Weights of a small autoregressive pixel model.
Model: 16-pixel images, arch transformer_decoder, layers 8, norm layernorm, activation reglu.
Training: soap at rate 0.0017, 9400 steps.
Data: trained on microscope photos of single blood and bone marrow cells, 6.2 epochs.
Rows from block 5 of a small autoregressive pixel model, named by matrix and row number. Rows with one number belong to one neuron. Each number is 500 + 25 x the weight over its row's rms, rounded and kept within 0 to 999. All counts start at 0. Numbers have three digits each.
After each neuron's rows are labels from the 100 images, of 14976, where the neuron reaches its largest size: "strongest on" is what is common among them. Only what is clearly more common there than usual is listed. The data: microscope photos of single blood and bone marrow cells.
# gate: MLP gate (model.blocks.5.mlp.gate.weight, 672x256), inputs 208-255
# fc1: MLP up (model.blocks.5.mlp.fc1.weight, 672x256), inputs 208-255
# fc2: MLP down (model.blocks.5.mlp.fc2.weight, 256x672, transposed), outputs 208-255

gate.409:530531486473499497495509535487505479472477475472495511501447509514491457499483538550506468502498516474500476519522549466454494504516521504524518
fc1.409:567492487524508456461512503485463508468473462521467491499479529507524487506486516531524497461549542512495517514505513534489508528458512531525469
fc2.409:503488484476488537525542527515485515522507548530502501516486462477507547473544489484516497519456492492523515497521489482469533469532488463498512
strongest on: cell type: lymphocyte

gate.110:480464476486513506449502510498497517505498485508460488482507501532533488533522511491565530456503504500513501486527498496527506446500491524535527
fc1.110:472501509497498503467511491491482485482510511505528501486501519525461512514508497505519443524475459457507505443529471543481499480469489494474513
fc2.110:530525526489528482555517508466512507530525537495501519488547478499528460493520504497470531500524513516467465507480503459461485507499530504474500
strongest on: cell type: erythroblast

gate.617:512481516480494506537533469447537496473498506500504539491483465527505541474530505478481498487478501491494530525528501499452508553485486479526463
fc1.617:515535528504505516489560495530484480471503511475500485498520539541515457495524478498499487534478513463480512534471486522510484498508486513471463
fc2.617:492478470509511518533503546512490486516462496498498524521496515454496501505498519526501525461522488494492490470498496519494486469459478515472502
strongest on: cell type: lymphocyte

gate.25:520562505459448488551518488517502510486495502473482515516447491518502475471492473494514520476503492482514502481480474549517483423504496481503517
fc1.25:470467477506500476553482477539515552541471484534475498465469497484469472525479508477479531563499507478510469484485467553474519523514473529542522
fc2.25:477553524497533482498503533485464484482464522458524551518505511504495500526510462487511516498513485499506520492520453475496510499442493469459470
strongest on: smear: peripheral blood; cell type: segmented neutrophil

gate.169:510541486507485509478501453518546505491569512515496473487532520505452495497499525485517547498499492509519520499476559487484478476562469503486494
fc1.169:465540497517513510491480458487539486497531468534509500472497513546479534508449528510496495501507452494494458499511540527550457471548501500543476
fc2.169:479464498457486467488495515488458494511520523525513550475488515482513520505505464517514459511473502546472499490508527476499524509513514473515493
strongest on: smear: peripheral blood

gate.600:479518510460472463496501524502512498493506530489538495526482527485463501494507474520514529542501520459492527509520515543520507449514505566514525
fc1.600:498477483495514529512513432518523522539478473489538499465505502532509497508510539507498493494490469545471468504467492491485531499467496449502478
fc2.600:455493491497558486493485496474499471519510505549520508485536503522487525501524504475521482492491502475491519495544510526519499484508482504532443
strongest on: cell type: proerythroblast

gate.340:511473473513544518535553494510503513516492503492525511506491547443494474503501488521499472533485478478470448480504523457495500449528490505487524
fc1.340:500504513489455496485487473436513475461490508484462483510525500493516486513498506476489492494524499510534522526426463507488492486500495491509496
fc2.340:475519559522508447514493528470473526468473507535514519511492498511492493482490496487472497490494505483484530546530515509495500502458492532495500
strongest on: cell type: erythroblast

gate.144:477450464479465511437519511486545462512486460506486496523571502517466507478469474515525493478500492502496470440508561461511485525519468510522502
fc1.144:488447491485548507473452510496538497498499482486525550516498511552505493487499503497488504482524495500533498499558497476508529476518485496517528
fc2.144:490503506490471505521509459544474449522470531492467497490470515530498498495489548470507504517457518494459537534512469520459493535520473463498509
strongest on: smear: peripheral blood

gate.130:528533457498501506491525475490488512478502477552523531571498517476499467431496518468559547505491443501544486485511500499498500476503502534509515
fc1.130:506491556495488516513488532503510459520492552470470506467524513537472522504486503503462448520516514473529467515499484496511505518505503533474503
fc2.130:463502468478495476522510543491460522520525469504476533516526495488533451534493501483527486504489525527478504508465498521515505471541526444531477
strongest on: cell type: segmented neutrophil

gate.97:492525511541528513516498502521482472532507502523548493515544483460505532546477514465521489537522505506518493488456538490475530466473539535498451
fc1.97:495481502547527498501503501517486463516500509465495485496491523486456457485478479560521490533500504498473463465500459511503493497458484491539534
fc2.97:530522477498520486525507498467498498527491513522538508508480523506539547493506517454490529477513467501496510539479515477467506420514474501499457
strongest on: cell type: segmented neutrophil

gate.590:513505491484492509536494500480491534497528545503517514522546507512514538483507492531524502511529493535522454469478518521516522471501492546490494
fc1.590:511490515467474533485509500481521569501512448515539497485487499534515526498526514535496526502520528459546413515505476506482506475526517511477495
fc2.590:510518512512552512485462533487504472531463548526463479510513479500499500508541529451490485521520487492471529503516467514474480511499524484563533
strongest on: cell type: erythroblast

gate.12:520522513516496485506528514476505518434502496522512506510532472490522464538470465465481532542508519475535494482465501498487524479522511511499491
fc1.12:489511480476522488480543484491502520504529494467498543511513499507517489512469536458431502499490477525478514437536527555561470513469482437477496
fc2.12:520502526483487503502497498568482472522514525519522508453490527494489541469523488503506508528471472503471492517489504467474491522497483558491498
strongest on: cell type: segmented neutrophil

gate.505:476453502491520528505492473432483488493520455496509461479494545495540514515504504516508470480505512469499502504547473515498467502500507505530465
fc1.505:540533525547484502484518556503528513510499479510489485509537467486483460511504495493520523494490473471495520483438499492494532462501535478486507
fc2.505:476498495544509492511517470491517540490451510492498460441441513451498497508531509508496482498503466488526485530525516482477462530504527517533501
strongest on: smear: peripheral blood; cell type: myeloblast

gate.387:539503508519480506525503505484481505485520457504483491560506509536526552468547483493562465504467516497491552519448493470496526505455483522477481
fc1.387:469507534488503488491483495470545496482522500472532507501470489456462488534502491474492512517521520475508508457533532522506492528526518470476458
fc2.387:496506481529464507533499505484497495485504469495470522541534502469494577497505504477539493504479425514518460463523531472515523465458521530513515
strongest on: cell type: lymphocyte

gate.421:501540519553509470509457500463515488486458505516502479478509495493501525513515499486473484514487524525487512553526502536523493529538514501502494
fc1.421:518515493513509532488534498514492479535495483488499468499469499427510483523481551514491486497511489478491487476479510499489508481524476510461499
fc2.421:512476467485513473512483519521494532477492513495454563501486454511532494479537525492508508519553554505493555525543491500506510506493505498518463
strongest on: cell type: artefact

gate.62:449510555519514480485520502481519470491507520531495491521462488497519496530560485476498495498519540518520495576519514516509487520522496487497508
fc1.62:440481520524473498499530468476533446492527506502505517549469500487505495462538453492532482481479544508502497560520481547537507514501513517503506
fc2.62:504535532504472528513506462502482559539457470499489499497569488502452494481494501506495494527478488508467494475510539483462482482520505484521487
strongest on: cell type: proerythroblast

gate.26:501476468508513519526469557466483519507502499550492511533497498501502508490475499449524507518493498519501500530511530508513501480472500514518496
fc1.26:510499507477490485507518510492520524502490464526519507520442478545501459535488489479500499483516482463467489470466501544449505486515537503464467
fc2.26:507476524494486519500481500536480514530460512467507463478500495520496492505524513470509538514541445537516510507503510456504512529523540518565470
strongest on: cell type: erythroblast

gate.456:517529513480512508525531517514487488550514524548470520503539491464460458494529521495511491486497540460484506525492508503487451560485505505454464
fc1.456:496475472533530477519507463516493520555518479517508464496501531493544518514480523487453471507487489493501546511445539508445514470480521484470477
fc2.456:513479483523513493520514496495505523498502469413497539529541515522494483521482480501517487463487513490486470541505511536518504494486431495501537
strongest on: cell type: proerythroblast

gate.162:481473477455490504496564485504503482521504503447443510470465498479440521499468485486490494498494490509469502555470513515475498523544494520463525
fc1.162:527497489534543457513487474495528454468502503510469492542495511499527492512504497522540499505505516468522468498539489457465484449506470515506429
fc2.162:524499536494460493509499496490495496494522513503534504445495510513484484492532469472491502496474504485502537517485521516509507551460510490510501
strongest on: cell type: artefact

gate.171:502493530498438536522521521477512546519516475526511495470522493498492501469533500488484466476476504482450479509519501509480481516505513508502519
fc1.171:475514485515474486517495460516454439484502514500453519499478442475509483511516510471507486537516472543493543489480522500486518484514534473509507
fc2.171:517470472495501522495500525529498439509511507508542474452527520494471506489502487498508507495516458433494479491504482514479494511519499499498556
strongest on: cell type: segmented neutrophil; smear: peripheral blood

gate.431:457481552504501482510513516485483497513502479473574475511493494492452486485498485493475469505500513496501454485458477510477512473470542493528513
fc1.431:473506507504464481469524476495511483473503473486528461493471472460471462464497453463484503513519479477498522469509491510522530510458497482527502
fc2.431:480509519510520515484472479499487458486462481526550509511503526500499534495505553513525551469502455466518528491502498475508456466552454492471511
strongest on: cell type: segmented neutrophil

gate.307:487480470510534502505492506474517464528488497497520531495514559495475509462495465474518522451478524516506465483513547531523442523496501465539500
fc1.307:474485545518489518474502507489468506471491507482480500524505559537462544529467520537501461502495521466488479503487546492497458523503495511530511
fc2.307:501477507456480485511516480545480439506493492472464485510493441490469478463522460547510534497475462464490537493546418477471490465485498506463503
strongest on: cell type: artefact

gate.322:486516521508452510509460545467496501505506512509536539473525545531520464505513513506538495501502527484444531501493510512490481491468494516476461
fc1.322:491515491511537466498538500492508484505485520511453480527468474489480508469542478452505534484472486501519491505508517468526523517531541476504539
fc2.322:467492500497444541495521459496523485462547505454440465515501491493547495470545511498531544512481490513501519505470447475463509487531548507476545
strongest on: cell type: artefact

gate.114:503514472497467511556499486505549502507537480512538466534513487470512515518446477480483497511494536492484545473520476518523513545468540502509516
fc1.114:490536447482456491492484472519497484505555510517530468503490467487508512482522514488459525543494520501514530491524506493500590510474500535534488
fc2.114:518491557512512506490510536488486514494489461484477494512520496521451490529523504470561463481532489492519503511469526495518465506499463507487521
strongest on: cell type: segmented neutrophil

gate.467:491532512495488459504540501497502492531519514476505498523495562486516489489493506495440509495508534536488525486504467518476502523507476527484507
fc1.467:509529518506450484540527519519471505512564499504493517500506477539473518489521504496464505467528489515482544475485470547465491527512475500530456
fc2.467:506455498508543562485480519495525484476429510457486501519491459510532494499477512515518490496497455463517457485520560470557490491491487533481533
strongest on: cell type: segmented neutrophil

gate.170:511502503491479499500454507488494460535483528508479525435516508476497513480510467529532508535475498497443489476502487483502492513468466511491564
fc1.170:501487484508507487523515505539535503548525487522511519534493545542522515480512492487502488479480498542489515511476527488501480497494497485465555
fc2.170:533490517489499477569521465533519498472523493533504524529457556488559493497475519484479453472494514509477508489510495506499488468504538473534432
strongest on: cell type: artefact

gate.111:485484465507458481496451520453443505469478513525521477532556481491480484473477508466485480473499533499479471531442497471469476479488514538500515
fc1.111:530511519522504517493560519504536529476481477467431504512498537517516478533518502532506522519528462446574528472511485483499479518498499505493483
fc2.111:470456491506508532499459481518536492479501492498532493503487493455454514489446469463521485497496499519479531506462516488506519455520505517505494
strongest on: cell type: erythroblast

gate.363:531457481494498452526475467479480484511484470536524440488559483481456500505512504495466480528522510489517494496462474457548471517507481502468504
fc1.363:472540532498504474494507520520522518514529513529576511492492492502470498531459498487552499498514475464513519504480518503491475503490479516519559
fc2.363:493522486476502495509491489473514505502513516473458478536491500499565536512530472501481504457556488507477505507484498541497504464510530492471546
strongest on: cell type: erythroblast

gate.303:511525495530533487501504521523475501527473525467516487523520509455496487505519542517544505512514523482466492495511475558504531518500494509494494
fc1.303:493493465482507507499515488507508457443476553487472541485497471540548497502493514487456499514523512496546552497523465449472488474470492499534446
fc2.303:484494498489547489488466501477508503507521519495479517561526489515552489501496497491499500482530469471480508505481490484530511496519493462477508
strongest on: smear: peripheral blood

gate.154:451492524514533495488522550513490499481485491506473477530502519495502459487490510502449503495471489488511454481516507504498486501544563485510571
fc1.154:528485497490491433492512530497541485509496506507524509486503526514528486492447439503453553497457471480471556460481497491483532532475525529537510
fc2.154:499489491472511512519495488464528494493516447453529480518507516545518526492485490506567483495458492519485510498489482518549474479505480465487465
strongest on: cell type: proerythroblast

gate.81:465507528506498489522490468518484517512504485530512485513515525483521495486493474505517538480499489502483497530491520486523533517514481489521503
fc1.81:522517488520507498519470502518516552511493488521522516493486488504488521472486465460526502500509493497496487501491502477521525527466475488454513
fc2.81:470481498501473506469520492447500516521525518489509550510510506502501484505506510507513464516517529471514512484492474501483482491481527525502508
strongest on: cell type: artefact

gate.234:516479494480496491502487479491462504486467510527473460479498550503501524487512457493534494447489475514521552506508503491471482478470529487515492
fc1.234:508483509497491496518499484499465491484523483516468487478485515544467560462495495489508490513457466501518542488468481539487473511483483512517468
fc2.234:492503490515514500488509527497502512491534551477544528486521469477518459483483516503491531486528516507495465498512528513528522532546490494507493
strongest on: smear: peripheral blood